config.yaml
model: "image captioner"
dataset: "photos of plants and fungi (iNaturalist)"
train_examples: 90422
image_size: 64
crop_scale_min: 1
horizontal_flip: true
translate: 0.06
rotation_deg: 10
tokenizer: "word"
vocab_size: 1482
encoder_arch: "mlp_mixer"
encoder_norm: "layernorm"
encoder_norm_position: "sandwich"
encoder_activation: "gelu"
encoder_mlp_ratio: 4
encoder_parallel_block: false
encoder_inner_norm: false
encoder_patch_size: [8, 8]
encoder_conv_stem: false
encoder_layers: 12
encoder_width: 192
fusion: "cross_attention"
decoder_width: 128
decoder_layers: 12
decoder_norm: "rmsnorm"
decoder_norm_position: "pre"
decoder_activation: "gelu"
decoder_mlp_ratio: 3
decoder_head_dim: 64
decoder_fused_qkv: false
decoder_bias: "none"
decoder_qk_norm: false
decoder_parallel_block: false
decoder_dropout: 0.1
decoder_inner_norm: false
decoder_positions: "learned"
decoder_cross_attention_every: 1
decoder_tie_embeddings: false
init: "torch_default"
residual_init: "scaled_by_depth"
optimizer: "cautious_adamw"
learning_rate: 0.0018
beta1: 0.8
beta2: 0.999
eps: 1e-08
max_grad_norm: 5.0
max_steps: 18300
batch_size: 64
epochs: 13.0
lr_schedule: "cosine"
final_lr_fraction: 0.01
warmup_steps: 1830
weight_decay: 0.2
Rows from block 4 of the image encoder, named by matrix and row number. Rows with one number belong to one neuron. Each number is 500 + 25 x the weight over its row's rms, rounded and kept within 0 to 999. All counts start at 0. Numbers have three digits each. After the name is the row's rms in percent of the matrix's.
# fc1: MLP up (encoder.blocks.4.mlp.fc1.weight, 768x192), inputs 0-191
# fc2: MLP down (encoder.blocks.4.mlp.fc2.weight, 192x768, transposed), outputs 0-191
fc1.159 139:516490480524514505490530519459521484503539543463506494541514509516550517498490505505487514473482467522552531468532516491525484515478493483459500505501450483452516476510477506493492472483539532487484483519497531502490511518500504485490565518477515548495482500465444460462490498472494476498497499490453498505491495494456487559506502497516508504554485488492435475517539486509484492503450563465504492532506505507469491509532522518476557497419481513491499485496490492504475564494517543504560508541481490489466507514478500520514487546513486476521504505490502483499506495507511506497
fc2.159 141:530478504504520515507520553481503494471482473510487524507541474477481518498501487511483493468478500528501466490457480501515495489492501483504528448500493475518479524541506485523540515514534488512489485471533506495460482435511524539481544490504500517473499514496530492514510512454511524487484480503520537516513533503516530507479492499491511464456538516459548506468455553494468508529546462513515530500486489502538496509463479517535468501514508496504513501489503470510473490481466512553474495540507508494491477525429518575508518526536493497492557519487486529536506486428498511470
fc1.160 107:450513445494482495503518482501526507494469468471495499476500502512503469494518474505542422511495522489510486580473508524499500507519505534534497505467492521487501515485517534507540514502524502526502492521517474430492486504491473475491489490494525550490468465500530490479497572490462535487525484527535530485451476515497530484523545522488474500493499495519496493500510485508506502493504508495484515550504466508494404479530508459506470490509508495525516523502520480543499491565498483497490517490506495531503493502472517515512460504499460495502506501515496515500512519533412508467
fc2.160 131:500498492528529457528494515521493570508496485517504503485495517507528477488487474478493537495493509507487475529481508508517508476531481469482525490508498506465521492487512511464477563521525465502479457483521456493510526467479489527499519502492496511496479533505503479471485553499421538477516494533496529512460440524549549495504537515511504493491557506529523493502470526479447421437483528516485463528510500522449492492479543529533477473501494472478481485497514509499467485508495512509503520471526510507511536504505524453518523533511502499488528492470490520510496492509519543529
fc1.161 125:492468506463509507446515501491515503491495524474476474533516522485480526510497500463512488520510477505485497493516481518456528504483505489471510507528520505516520486520454544512504479487446493536483522533496523525513442522548499521497458497508440454500508509509528533542510516516513508520514531433518474483510479447459495523477499454486526459508476505483512518534533524495508496471503477477508485500478508477509517479520548516507480493506480533485489487520472562487540509506536562533506442514494477486484519517503509463491491486559476501489481516518536484481504553552495467485
fc2.161 123:489492500507475559512498491495473483500510482501483455513439492476509488479498509490500493514475521498509455484500505533470561480529490485496492497541518545507499512483482585491492506480494469494439464540486457522500476506526470508519487480495522491510492506497528512507490489506505512524471493520477469491515480486510453499523513519550502455519520519547509454502495482494482474530521513494457481497485499525541457487467546513514495480500507493516460493490474513480488488504468502538518518468504492496503520544464498523508474510527462457489451505479477495510500594485478530432
fc1.162 113:511513492504500516521504516475495510494501468485486488499511477520523507515495485518508497461489530509496465505495534520528529459483446486493514489478484512519470513517508512470532538485534473479522477561492489479492505493524513503486519496496563547491429521519518528496482509490416522507476466568493527503509485501523475516543504528487505507516540496498512503487484516496478507485496499466506507537503480503532478515482492476506511393499493429497499511478500479466524494472475498445485573475542468494512523493547526467494470523466512505497469499486483513515513513496505521517
fc2.162 118:539471517511526502473508520511541491486471493509487504505539524463494510498539517503514458494494499513480493506478445496528463503475501464516513495485501458487499531487471464536545556483509503488449519428538496555499519473494507540499501497525471487488527499520516487495532518501514472514490502480516543526490529536513506508438492481509483492469525506450544552486488555507517509488520518492520523510488505467495553509490465534511487566506515522463517503514489487499470480523524502541502482522515506499513472509422484504470508507534496524500524498510507496536485439474533506505
fc1.163 124:514497508485482500505489527507524485483491454515477517534524451522461507489529499486499496468495497502463487502428518497493527457500496541484435499490464476503511525496496472499454519512544488462494497528499466436442478507518499510452494486496460530497473504466525553488416498492456500495490505512456519532505534503468503555491528525470491516468509504522515503514486496506538525507502495504474549469507488481495500516500496512492533485443502493512524514506510494501524512506512537505504521502564487511513532549522496478501516531529524503482485536434479508526485505495487528494
fc2.163 130:561488502490511493469491533498513502458486535522500491506548495503491514535509486461450461491491460530516485460483480508503506495500514467526514448521490471501507476513464496513517532449539490507462515500536492551495512483493530526499517529516479506508513519497534507500518521468534491499514546440496509531499511516506496495474513479490520467450492489486556521518497558507492502496512477487516508500486479492473517537508507523512492529482488553478470504452483477516444512488508529544491470538499519445481556502470475504476496527555457505485510510491539500530467506468542469480
fc1.164 092:508547519493482493511524478478510489494473520530477522503470510510504481485506504490491552519508497446543500496505458466514467531531546495506495503490526501509505495479542460542511500521521529505488499368498487502513504516492489495518525486487493503523538489516480479519503469510552453481478507496473508483496508497472485454478494514549492488486481502485512491504471493511512493518486484512501539466487486515497523496452473537494500554515508518504479463505539498522475490489490500518464471519480534508495468546496475529477536462493523493539498461516520460469498439465548531510
fc2.164 135:479524509501557493490513566470489462465492547500516487474520498479469491455469502539506538491494499512514493482519522494479526543477531504477518462497487511461492463495498491523476489506484510488513516519484468512494511571479506487487522506484520506479503506496470497573525512479525507499504540473514469485523518506564537500506491477461473502484500513480509498493493575465493523508474492486525549480489497490505503497477527485463465496525484517504523465483537495474499515488507478517448482553495496485534510530504514472517453453494510486499493485542568508439470500513471469492
fc1.165 105:492494509516484489507460480480490480497490508514470517518479502546524475495521443468504494529498470462529451500481467497521514510531560499454490525485522510498511488454519498538529491533460518540500503456511478512518478515509451477489471497507459523514522460529503502509505551505533486510485506489497534492466538506494519471483520519478471488472465519490511501520488501505504509510512491487469565523514479529469483479483478573507489550545535522477452468498575502478514522511523511557496475499462551518523492543539481515500517484509491480503506485494504478484480483484531513485
fc2.165 110:485499516501503496482469535481476475450505545473481478508533499496483488486445535511536534502487457479521504486544500508430524522486522494511529502537512522456494463506489493542496464477484523537484529511501536503486480545490516517493490476511501510484544507469496492535554483503555510473501521467517470465507476498521526507459493482493512499510463478478493521500515558486510453473499494511510503483493500503484557499500516450484468550504462535507496474499482500495457507532513507520471490527466498481482538519519524466480486474513524507495469528551528435458491517491469479500
fc1.166 093:495499456521527481517490486488533527491485509493491505507513518570533474467532459504506483522500536518533504487479512505530475522490497453512479520465495511497528557491502488519503507483521505456481499527483470472474494507531489506496483508484501520494455503521467484516493563515454490462518506511466515509467536510493564495559558499495465516448510525528472502515497427500499495551468519472493540528483499504502466497548520545488489493475536502552504507526492512522490503524514526485515515522536499503515517529496487546542499490506479492501565506508524502506458485491500511465
fc2.166 079:470468477492490497496590469464486519505479503511517479488497497462510540490452456485521524486515508543514472482511512481476477488515533485463492506513524498511523478524492519496513498531525507530523480480508527484498509531499557528519569486499482502494517518491501488523455524516476554503537492481497485490505489480490500499526504501516526483494509468509487504506520473471503424471439519442542498525505501512452519470513525493513489478463445480524499519522491529564511481492494491470498504485511481436509495536514499500494435516495444491537520503478510507486485487529508486519
fc1.167 087:497475461448482480485488501530529510515518484488537512524492459548514493533489514471506461483487489472500513515471532511561482487476484502462475523464496476511520511483490492523478474480497484532446496485530492472501497516505487436469524535503487518519465477509508538477469555497490479516505508500472535480486519443455521523491530519514504487540460489497522484551495467519492544523471473485488501471494487498478467482506484550476538505480515519511514523479542482451502553508560529490516497529506482537502497496485487520548536538508518492496497507470493540516534460519522498481
fc2.167 070:466542461497527419495563481499516539521487505526507528469480504479487509513421483489494478527532545469522514539497506504513479518514537507479516506506499500492510510483473476500475422514481514535481506506490541496533527498494521460501531484532504490504501449511479527525503520493487477465521492481503497473454533502511534475556476497509504523518462518512480518495539499566520503468470514485513454469519499529496473467528529484497497522518505505524540520514513505473532499485492475485492497506513510558519498428518497499519498465472499482513529480513500527491496490498503457507
fc1.168 111:542558535546502478539536510491501490478501511509469498495504513483512497499495503522477564489511497475522480497531484470492504518523517508525528461514482505511503491503535495457483501501521541495516496408509507518505536472496511510538506488493582519481526507497505468518518446499545482490506497525496493522508486562528460484488479520537482526488509495500508476452471519513514495474514519507511484498503468536513527525425487489518491546499471476498496474524508474538487472443426470516475509498482524480515474484513490501445507510489496511516470493521502465512508485473504510533
fc2.168 145:525518491521536468488528572476514488462522512503514491489494489468486517463501514560475512469476514535531505504486525475506505537463511469474509453490471496466465485492490495525505512493511527478493519532484470499487544576494512497475516497479526535485492516499485479562515517471497479505522535491494449534493503507562542506513496485457470503501508523470516496474509566436505520507471512476510547478480524494516489523478493531498473479505502494495521475490528460494482500485483469510459491540530513478522507547482490487499439498468506470488478476538508522481500492518470470495
fc1.169 099:478483488505501517471498468520490475501529507497517495544525503512498513513492505473510485520468471517513527468487494496475517492487500485456485528509541507516494480511478511525510481502471458531531515521483501493491456516528494499459463524500419453500527507466486495514494516543499530481545515453574464471483494486474515532476495486467539503493489494482474553550562513502499484485515464495483472470500517509464512474558495500500470501504497553522504484531491526513518512490567538528542464471498495500455500475508531482511485527534494517455493542507520490524504522525466474503
fc2.169 090:477490502510481557520506485496485490540506515525492452486456497527508463477501492494525514534494519498505487499489504498467546473538488518470484531526544522508542491473478589509489517486502451520480468519469431532521468525511476523515481481487502487521527519514492516523492497530515548504510501492501485472499463476516476474494494502519517476489522501540522498513485473480499435478510473480475460489498496515481496472480513493496486478534502505510468503505465516472455479520493482525497506459499483522514498548467515477514474474525490468511453499474490448488485589543504515464
fc1.170 103:481496452510479519505499481488508469475461462475506499477501511454525518511536488509523432511481527506510478540461488518522455497509492547517502503462491486451495532454494499503549537480482483509468500528522483479505515493480494475505478469500515511489473471507504459475499565489452507500511491543490547519460515525523504470563545524496502496498509516489495525495491513489526508533514510480485510580502483511496432497503504536509466491505519501502525504488536483505458483552503477503470529498505489508512508506443528559503481493493472504538502476510487545500492487481454515482
fc2.170 126:500493473502521417517498495533494553526494488546551480478484514531537477509488502492500536521474509518501479539493515519504506489511488473512530509495539539491507497482508485461501520509522496497498475512516487475520559478483497523536500509491502516520492524535511490517499512518430523454544515521495478500457462523570536469534522506493529501490535503519535511497491482470499400441491511504482485501531515519473495505524557504528473483529501475508493513480501500461467481524488494471500512483531514509520494497557521472542505502488537499489484463503501514496500479518516527524
fc1.171 109:481510508510475508498485489519444464531526499489560507450500477520509496493507486528519492531505511513505502508477501485486534501509496516501490504498491501436475491528506509555508494508470482492509526529515500486510558533433498508512470525516454471534525479524485487503480537485491519497509506489564510545483514498553500450497463497497508494496489502538500512491519460517512508502517531501487535478495472495485492502541495426530483502551545530506500544505493443496515438532518414492460496475498498518551506496523482465517511488501500510499480503496443498513494511487519496487
fc2.171 100:533503512500511565521503495502490445474480507454468481510503538479507521533502515444506487491518507491490468467496474516460544480506485539494493504525500473484535488501516560507529536465486482512496501484519512501509438450491480542486472485518459456488519504490519464456510494505492474532446501540498527483501548497486455499487511500536512492460544510507488470496427521510469497560553483498481473491468484499493492488495495503504506495484500494495489488509480522443525499517504504507515492512512467508469526457454499513474513505530456525500508515466521489503506557463524514502
fc1.172 100:507512467506488494525496488511501528529516437521504504504491436517551476494530473506490504492477504513505491473453528553554482477496493521518457537469496486510514503495532479504524520484533489464535479505504462440487493500511503496474514552493518519506443522519502519469456521498447527466518479543544533479444530478494508502552494528488534516484509507487521523527491450504488530519476495508466511480513496507497487488528505442460525458500487480496511490492497497497482521473533507476515541483537491487512477490466522511556495528482516484451480488461489534507497476486500529513
fc2.172 071:512499475495494476479545516522502493488488525520490526509496509476497487490488480503472486492476500501507505463563503519498478528499542473533553468513495487489520470520511517487494477493490553495521495497582491570467487494511523481524444556484536432485505494496497465534536494477541511527536482477535496475482536487472464498541507480465495480467484484463527491485515489501497533529434493492504520477497498519562470514501538452500484492473475496523502529517510493503531487502485496495484484515480521471498508475434482529515523484515478455504517480517510495448477497510495509510
fc1.173 110:461491467497483499519495474488484526504483480524499515482472467498512479462512532497535517513479528472519499524484524502562471510505517516487485524441521508511512500452530426520492506502488492514534494488478476478532466508533493456487512530497510478501492500519505523536498509515493516467518489520535516424469491469507513469538527511518509512485486519498498519508491481521510478511459461483504506521496518500509497444504502532443483485548498493507491514461510533519536506484515502486500514483492496529516490508455514534543462458473535483505501437512510523464501405524461535517
fc2.173 096:509488507513490543497540523511503491537511504500488464509513519485479535519511490503507512497510508503471505458520503510469493502466459509509522503531496444461517473495479567529476504463509460472491493468573547538488474481483567534487551498550495506504515532491460474494507519487482488530485496478527521475551466497500517489457450487506526469519526514487518522469494553485501533527497516550512459484452497470516529500501494478456507468499498517463500480523475486489462501502492494508525490496499458483509481461445494487522529494500461497512519521493485503480536550501518477508
fc1.174 118:523521505484492495507506504513498504506503453525478535518493425508470512479517484494497521474463500516486470509426544496525494476492487526505471510469513505554504483495518420509473512527578481469518483510478455399470468499552502494468539502490498528514468507501530559525446481501463495465485476520481503509507530497496517547489486529508515514455511486495523499510485489514508519518487446516498541465493501482499503515503483499471506473496513465518511501489500510531513493486505514464513528490540478519491496535509489506500529501457530483503491505478478520509482469479496516517
fc2.174 130:535500518493541522473516554497497487453487549525498504499520524465477501492494509480513484500468475515524480473497460498494507512513544476503513446493498486483500465485489507540522549479499484517477519498517474581486517516483488515510489514494483468511537504516517490517529518468564513514486550457514529507518510515518509504439502476518484488466506487472568491511477554517517483501510487486523514500500462496500490520476503526513469524497505549495471500457526491495459494490516515556470461553490522481488524525462470498457473495554468495505491494508541469509464515459523486494
fc1.175 103:470470449505476481487490469489511517468473485497508503529504527503525500503525492471530441508476492506507492537449493526513508489502499497517488521475501509482515553461491499497490522487505494483471501544526488482492481495485484485469498476500462489480445481473489468470476552515443512473510503515470522477458510509488582506560531514492501497490489478487476516531483484503533502549507519477486522525511503506455426479511525505479521488456526512516497511485527485502438550572522527518518502504511496529482474513468491540533508519540494524526533484478507525502482499520492496461
fc2.175 095:512507489498521439504520503496487563509496516560538508476511505483513490507433462494539542500498504510501486518489487490499514481493476486505533505507515529502508479499500446469497515532541490502512471500505514495513552468489504547522531504494483517513487519523509508517480541512457568488550495500509486506492473528530575489505496507501502481503532481510494529505490496512497402440478528491519477496500533495463550503512540493529491477483501460510515527495487504479485484523493500460502502509554495513518519519503507457503491496487502527538479491506512528487479448519525508564
fc1.176 084:449472456489491527461520466512466479522526512522557508505504497510507495463502467511526453517494505524512530497496477533493506495485479477496470530480502542474481511514476498518503507497489511480509533597484502493500518523463496504509477515501441493526472496505448486486468523511450512478490518480540515486490531477478506497539488481509507476512500491509460496541518507495533473543518539510502534503511492485482468452594541467491502460487524531513495489536491510465518503554555491484507493510497480508498523510471479491534513503517469519534534512496487499514463505527466486480
fc2.176 076:485476515516512483518485474476506513494501461518491531520529506508512508543484442521502510496502481512485476528490500491504477477491522535483501534496508478513509500501566445492485485540501516514593521496510530467524473466507546497456529485563472464489492522501478487469521513538484525460545492547500518470469506500501516500505517525451506539438514492508500519513450494552477531480487494500513530508530507502451529454500496507471489503513489466525528496514521490494528510478537524462511528484510506511497530454524519483509520495493519536482514505486526515465511456535497519538
fc1.177 093:501515468512485509515501510444480531527546488504532506486487470493553487493514473525476503488488538525502506491484526482591470499495469485444486483468479494486495547473499470497525523490550488466539494493481497466485533501458499474492562525496537536524466510508495498464489515473479486496506489537462503502500522515508500504557555508508511503505519486521482508494496488516482490511444520437509507536502503490496482506518475512494518456461524493515498527450504487543500512467496471461489541502513477496501505501481524563517433517474488506494517474481472513520506453489494513506
fc2.177 085:452499500531500475521497486497471535518500521524498509492456508481506475419497495504488547513484548514500500502494511482478472517530487528492455475503503492485521483501499559521499543507535459522512468500523477514487476488476513515485539515513505472481549528480468486524516514508504522521444503488538489468541497500496509463513477497517499484510550488492489497488466454512472483506495492494527449478471518478542456464480532448479500457479509517501471508534482497512513511459479477479522504496453490522510546519459537521509450486511505459486518465484530509490517569489511524467
fc1.178 139:477471498562481507516491440491508491497453473497463504516506489536495492486507531474487510513447494487514507504495551493506491502506498513512524566493563523544526480514502489503490507490509488497509477495519480488532438491554504486442516517514517514479490507484504482546529501553492493482532484503481512454468513476570527463487481523512512536498490493468515505496515502499510501509495420448508510506491503524491503492510495520471441505583499494492485486461506485468504503509507511513523521427487496521504494502506482518516459475484515485490528504518511521477510486539459518478
fc2.178 109:455508504489519528502529478509518490504493529504486482496486511508463510475477512486562525525528513486475529481521475477468498509509555505501507510515511512513489495488496485555553474522494534516517482452467501527492477566525473512519502514474478472505573498513479525538502452515552515498500500495539499488525482504485473515414510500514508519537477496517505515522514477520540430500486494489498510501510489500482544502483487506525488545508488537495526525535518538497469481500534499497495506491477499508503469548524501481473490481521524517539475519505525397472498482510491496492
fc1.179 079:484483468512527526481512484503516516493490471478499505505515506533548510509535443497495466478506500535483510472480491537550541477491498455469494513469466470467499568488490503485498516487531495481492502564502507465494502496502502500476537517503478521453428505523499476465464543485428509500504487526481516512473487495506518507569520498485530495528501519510464491506514493500487478526477524502493501544488507482467473478558531541492513450497493475461491525498493522509476516523518518478518523468512493487517493496502505504527548523505440508507549490470474540501499487522458480468
fc2.179 056:442474502491505532495536492517516514510470500531494490505520501472495490483459450487532501496520490493457530482518487503506563503504543461520498520508509490506519512530554455493472455529483531505555508462503555458486478470496509476487522497507508473483488496491495513523503501517527547495515496492535511456475525508473533489508458505488496504470500485494496498505522525553479535537483497500494540476534478493482522482485533436464494545486515541508507539531524485520565507492520504498491498491514492531507496510485524482512479476518451502503495491494543517432450438513488481497
fc1.180 093:475502451497476488513496489483499467512508496483545507512496467499524467469497514513484517512480524489509520490479511509569457489501497478468472514456519523495514516482531450527540499493484534486536513497483463443474498519507479440505494523480544554518462501491524523511483527510483488489478508534466525487482551498498510522554566522504509498485503482499492485513496449517467495543469504437503540564501521492497462507521506514486473490459528505529499506490511504538515492493516502476494523520504499516484498548498490569523475514494503499528530497499526518522476430497480521484
fc2.180 065:454499481499496484507524499467502516542487516546515478493515489501486487476472477485540528500504522494480556492478525508445484496525494523475453513491493512508524490487481531493481525504518475481519488497520480504484469484472513571488519495549473527497549529470516510502456536517480534483474511492504495480554486498478517507498494494507442492548522490533466523503502450542490468528518507477516443540518528478491493457530519476474519444463517549492493505509470514528484527502512502476512503503479487562520497472475516529524451501533468528472510512461519512478508534536511478487
fc1.181 081:469474454469475488492504485516526505503487459487499516463511475534521494484533480495518477493493518497476516469437511531535523493499491487504475529445493491482521548488507456514456521481523486458484506538493471463485489500484511500483514516490487520495426503528497495477465532496420524458518486518506528474472530500478532485581548481519510487512500518502517509498503506519490478542479491475496543548498537473486450473529518535468510464526496482520513518488500460492484489509509488461477513484524486493511497521502519500552525481503483505513563480483484516484484462484517520487
fc2.181 054:436460489492510483476554475486489517491476535547476483505520515505485523480464425500542510516504513486491499508527492499481527503510544480511524513501524504504502509475499510501531478541498530511544513510510523514488441488487488486503514473487518486492537512495487484541506499542513561489497519463502473454492505492489486491487509487508523469487470466500488496530547482520498438482440482479540537503516521497495524460517551486476477481502485537510496508502503537486516497535513525475497484504472484446480529538512525487488503467524460493522495502522560479444433490514496506481
fc1.182 106:509513508502479494499488491550496473490496476518488519540536483475494504464527496515508502479497505529501487466430503518500518485476473518516422496475482461497513531499502460509503522505508468454500496519500461436464505486498506517465485494495455487488488519489519509489453516493463494476473489497566492506498582524493503529531534502482507504462510514525481512500491470514494534560503501544474559479479511470526500507516497502494510475482535494548533509509476472544543516476504526480523506498535467496503523545488501518510540525520489509493519537455495523515467503447472517494
fc2.182 114:524535525518525514475537495479468495479495549500507456507515513517501532496486515469444481489483502542520522424497491469510526518503514470512496457516497474488496475519477528518526492432524506511513518509493513523508494509464473497507492533464504520496511506498496476513516462483542463515503528445480483530503570532511497492455482484479537528500473469460509484502551506515496522482508495495550510486525499517479490533516516503502466504503487543526474519463486515501470498475499512489482474543477488451488515488503495492471506510489487476499482484509543478523437515438502420492
fc1.183 133:490488482467503498492512510463478499497498510508504552486477513514508467487469519483538443532494473470488543494502487504522488524525531486478508506502507452471523492449503513543515470552471513511502518466489511508511516512477447436502489529461459501515514447507480473499502536477518502530477519467476487505471517498500495497480530500520474495529455507486499464513525505525489491510450512451486506525512501511499447487521491567507506534494548547486477504445569495516520519520538505517498472507472542546498506518464503527518502499529492449494519452492501524470496502496525499475
fc2.183 151:474471482499488512476486479474508458500463493477491499495543511503510510473490530454527461487515490475509505499487491490519497494501519550526510513528480455517507515497449499528495481474452482534441511458531522554498479522499514528516537511514465456472541453485523485499511489488539453513446491452487529484519535485469480485460482498509499479501459502477487513530508524540525511509547503548531524508498459500520516482507506495504508537481478534466488492495463500472486498527515512553527489492445494507493505519477483537490566507539484528491549507484515496512485502456511482471
fc1.184 150:458501511541529508515478439496468488541451499471514492456471489472512492533514482499484476544525548524502508500508496475500494519503480506495506515491552511514464482491495508526492481470472497516479513526486513492586506504487494498515492507525489502523511488545506510533522524546486482515494511505510519522500500475582493423526491505537501503515502507544471471496507485521447520516522481534519508479473518495514497477528521498534434480574512510489493556497495521480525458515507449471496512490480475501531508469507484491505509458455486493497521484524490546489516503514507487495
fc2.184 151:524506497486524520500502518485518509464495484497490499525512494474501506566504493482468497480499488514484475506488532535513498485500457513501489502505486483512531522497519486446458495511540494478521496500510495458478471436515562505452523477532515490493436530468521518453489486496448540491498495527475507488503506497482462519547534499492510513457518507500495503512466524502467534550468502493482473523521486492478506490486506519443531458472485464514493513493520504484561554474519527482519497516535512514503520434461512534546504514484525545478480507474523553486528496491496538490
fc1.185 108:464522495526443543507479489543486488506558506466525479518495494479528509525501498556514493508465501510562505474495508488477509506494479479454477510510484472508499472513494520535529480476440475544525521527491499488495511552502516501471471546505497467548523522505508485505494508520488532477542522482611481496502477483528483489509494467494537504532499525491479532522547490477472474483494522481497501472492539520499508481570487442497515473492505529511473524505476457486500511493534495491522487479499480488508494477538528477510456527518492496492488497524483473509515530489502483515
fc2.185 088:520488514514473521504442496525492487532519504509503472505487491534504465517485530498486496505500504506497526498464502509432550474513462539482482502541503507517509502498457597481446512473504446508482486548475468505484484481508486535509447497506486486516511515492511500496478488496499482526544480501487497514506482492513474504499518503507503503490523494546508488485493470473487463499543473479472436502487484502493500513493490528504527478495519486497485533495437490447470494510479503517503498476523480538497519489469500484520496512517482500476468524466476485518520609566502472489
fc1.186 072:481474469438469489492486507499537503495519503473562487490454496493526497502490539504513494489471526478529523519500513481499459515524497491517494485501449473481470485472493512554464482484508497520446506492529500506469529552483514503526549525478495505547511504525484458483466498483486509502493518488465518518506462453440521496521515478516487490526479490457491479524484477494492474524479535500519540516500505505534482510521509564524553487427504522484493531509507475496442511532510492468461482533495469507491490549525499498522515496496511460523512455514483477514526503519549486517
fc2.186 062:490478523468496541503481489460508489495513514504500496534512500525510511467452455479511535453485451499487502501506442530488532476485526516446453473499451514500517480523520469490479501520490518524527490511459481498467487512505478496484501478473474459494463516469501521498469511460533513499533502513501492478507491485487521553507520505481499493494520514483499528533465526538468493533509507474464497521500478491452530473479518530490556506445505500517497508497514511501512540469541540531535498511505507491477490537521571521509504554539511513468517545449538466463493486494512525475
fc1.187 135:458499513528527520497486435483436489539465503487538485447487484493497501521503474491483484552521540513481511504514487477511491506498477497500511519488552525500462475511491502528511480482487510497480506533493516493572506499475498493510502527518477508512508501555499513530525520530484482509511509491524507520501509488579510440526481492518492484533494490536478479486514490520462495531523457541520506495483514487495499474523516449524425482603521518488499542484492526471497449516505448476484497492479481497520488472532497505511496459464482496500508489515483524488501494491496485493
fc2.187 124:538520499503515483499492539508523509478490490490481515517530504462502509573518464481475490484504480509491484500493510512518498493502473522499510499529475462491548509511524480449467502502526502486531495503526529465489499440501544511448510503524497495485451535458495488466504501502448518477540508529491513495466521507489462512543523488489508524454516517491494521510485567511453537540474521488470476519507472517465520511496513495441535477475483481505500484513507474494558544469513518482514500496543519508510501426446512528541526513507498546482517510485524536488514469501510525528
fc1.188 108:481463470523497503484477483488476504499508492495522520504484478577527508487548507485515491476462488520501513492471510497509463491472505472484480516468481504477499518483491456504500516499500484453497491514490486486476475494480513505453490511509463501488471504487442471444472538497457487462516467504463510496474543499472579508504516486451513509505500484476464540509503480515537514529491509523495542522504510490454510477530496531454522504444494487521487552504492473512450520584519497473522505492494485497477521506476523494527551510483508495533561480503483521495489465504458485490
fc2.188 101:479506464497501495514523456500497522510508520559533543478486493532507480500431439482537484514504515512500509478506507495482536479547516470524526491466531524496494515494511481482484517549574484505542466540513519471499502497475484484533537492475543505506482490486483517505482544529484555470510511505524464460489496501509541484543497511499489506517502463527483500517522464545470446528502508499517510489525537525463498506516530438503470468502507501543500512514500519531516478504483490493474514481538502492498553517515513498503465496524431530520491477510512468506466471484508496512
fc1.189 089:470485494517507546484485465512500472459483488469503512549493501517525503500483491472522456513464473495527511482495491532488517501512503484484487536496522501504513518510502501538557486508502483507530498509487494483495445523548487478437498499498443494489506478490511492497500547524503521478518506474546494446467515507505516503496511493449498504473486520455477536556520511495497484500503465498470517510513500513486477460544521487471474506489540543527477545471527512505534555502569548530561472463495517520465476504511554487536496517525480483469505497505511503481497511477451485463
fc2.189 091:463480495478491513507535470491500499556520480512503535503478515518506472490497451488547470523515494475468446538488476511506523479516511554470470543488515483486550499466517550524518518561478479541521504500515486510517504505472488491494499497525445466509522479499479514473466523526500563522478484519534510493449497461494478507487468514519476514475507482521496451530434488540510460467512520474474483516508492483450485464510473474497527515510520508481517495538522497513493476528548478512522509476489508505524478511507493466504506483528467514533480500472496472491510542503519556519
fc1.190 095:525575520523487509540538489480505509489493503543476508503484495494519497485516492507484569492492505470544483514512482481519489526538536512518513480491506519522520493488565460478509507506541540458539482386476476504510528496504506500521528487457558521501505513519479481515512462513532473478488484535476508489502491539511473466503507527536491516477503508493517482474461508508516475503484506484505511502501477518498514510446488509487504530508503472511494490497524497552476493454452492501475508506491524498499457517508478528466517490462515493514479467515509449491489446460529535523
fc2.190 140:497504489516555450489521569460518476464498519503514501487521497479476508465484500561492522477486514526505494507488535474478506538465523504469505466493474495461477482504502490522473514502491517498515529531488479497481525573482526505452531494501510511469496512490475482557520532484502506498522538496513475509499500499565564501495494474456472508480511507465506500491492571453497517490475486476532550482486496477498495511482511521475462486510497503490540471491536475480485507483506479497456479557507504484529520527485498474506457469475497497482507479540555523465492488517465471507
fc1.191 077:528564511523493498537543493481503513486509508556483505499483490520504505471523491505473566492500505490554488508515482485506499535528539504509513476496498529510527489482554466478485511504538537449554483387462464506507521510501496509517532490457547520501498513507460475507520475508526485473497483529467503470508487532491478463508522513535493511466503519512511481482467499508500487502486504499505517509499481517483520494460507517464520521499502472522486489510509520546474501458457488495473502517487515482499462525523464531477517491463508487502489477517501441490469457478543534528
fc2.191 106:488498502513551455489518568466516483467493506498508497488526503478477511461479502554497531483489510530509490497492528478477504532461528510463505473497474489469481486514503488521469516502487517501509526534492484497487520576487524512450541497508498519475500515493479485553517543485507515497519529499522482502505492493563577490493495481456478503471513510477502500494488577446492515488476493473520552493483483470492490503481515515472468480516497494491532457488540481479485515478520484506465486549505497472531538527485499470508458462480498501468519488530548522465494485513464470511
fc1.192 115:461499460494486491516491466487485538509486479526509517486462461517518464465508537508529520513473528478526508535484530495554450515507514516491484520455525512523498495447523438524493508501486496514543492487471477492527469518544497448481509536486517492521487494518501528527504510512490517462523497519521520433473477468517521474535503507515506515489485509501505527504492479525515474502442458494502500510499516502505497450510501529441484486542501493489485528459507530521511513485510508482500516489488504533511499499485515508537459464468535465496505425518507509463514423519472531528
fc2.192 102:509478517507491528487542533505501482525513504491491468499517522479472535524515474507494509490514507506465494459516504513477492508466464520510528490543486447459512471500478570526473491453513464472485493468560530536488477483475569527492545496547500514492514521495476477499502525472483483541487498473516524477556481494504525497470460477514520463508510513476513524471492555482504535526493519551527477491444493464524525510496499492459493488504498512451499483510467484474465498504495492512524483501491456491509486475447482490516523492496455501520530517494505519476530568483507477495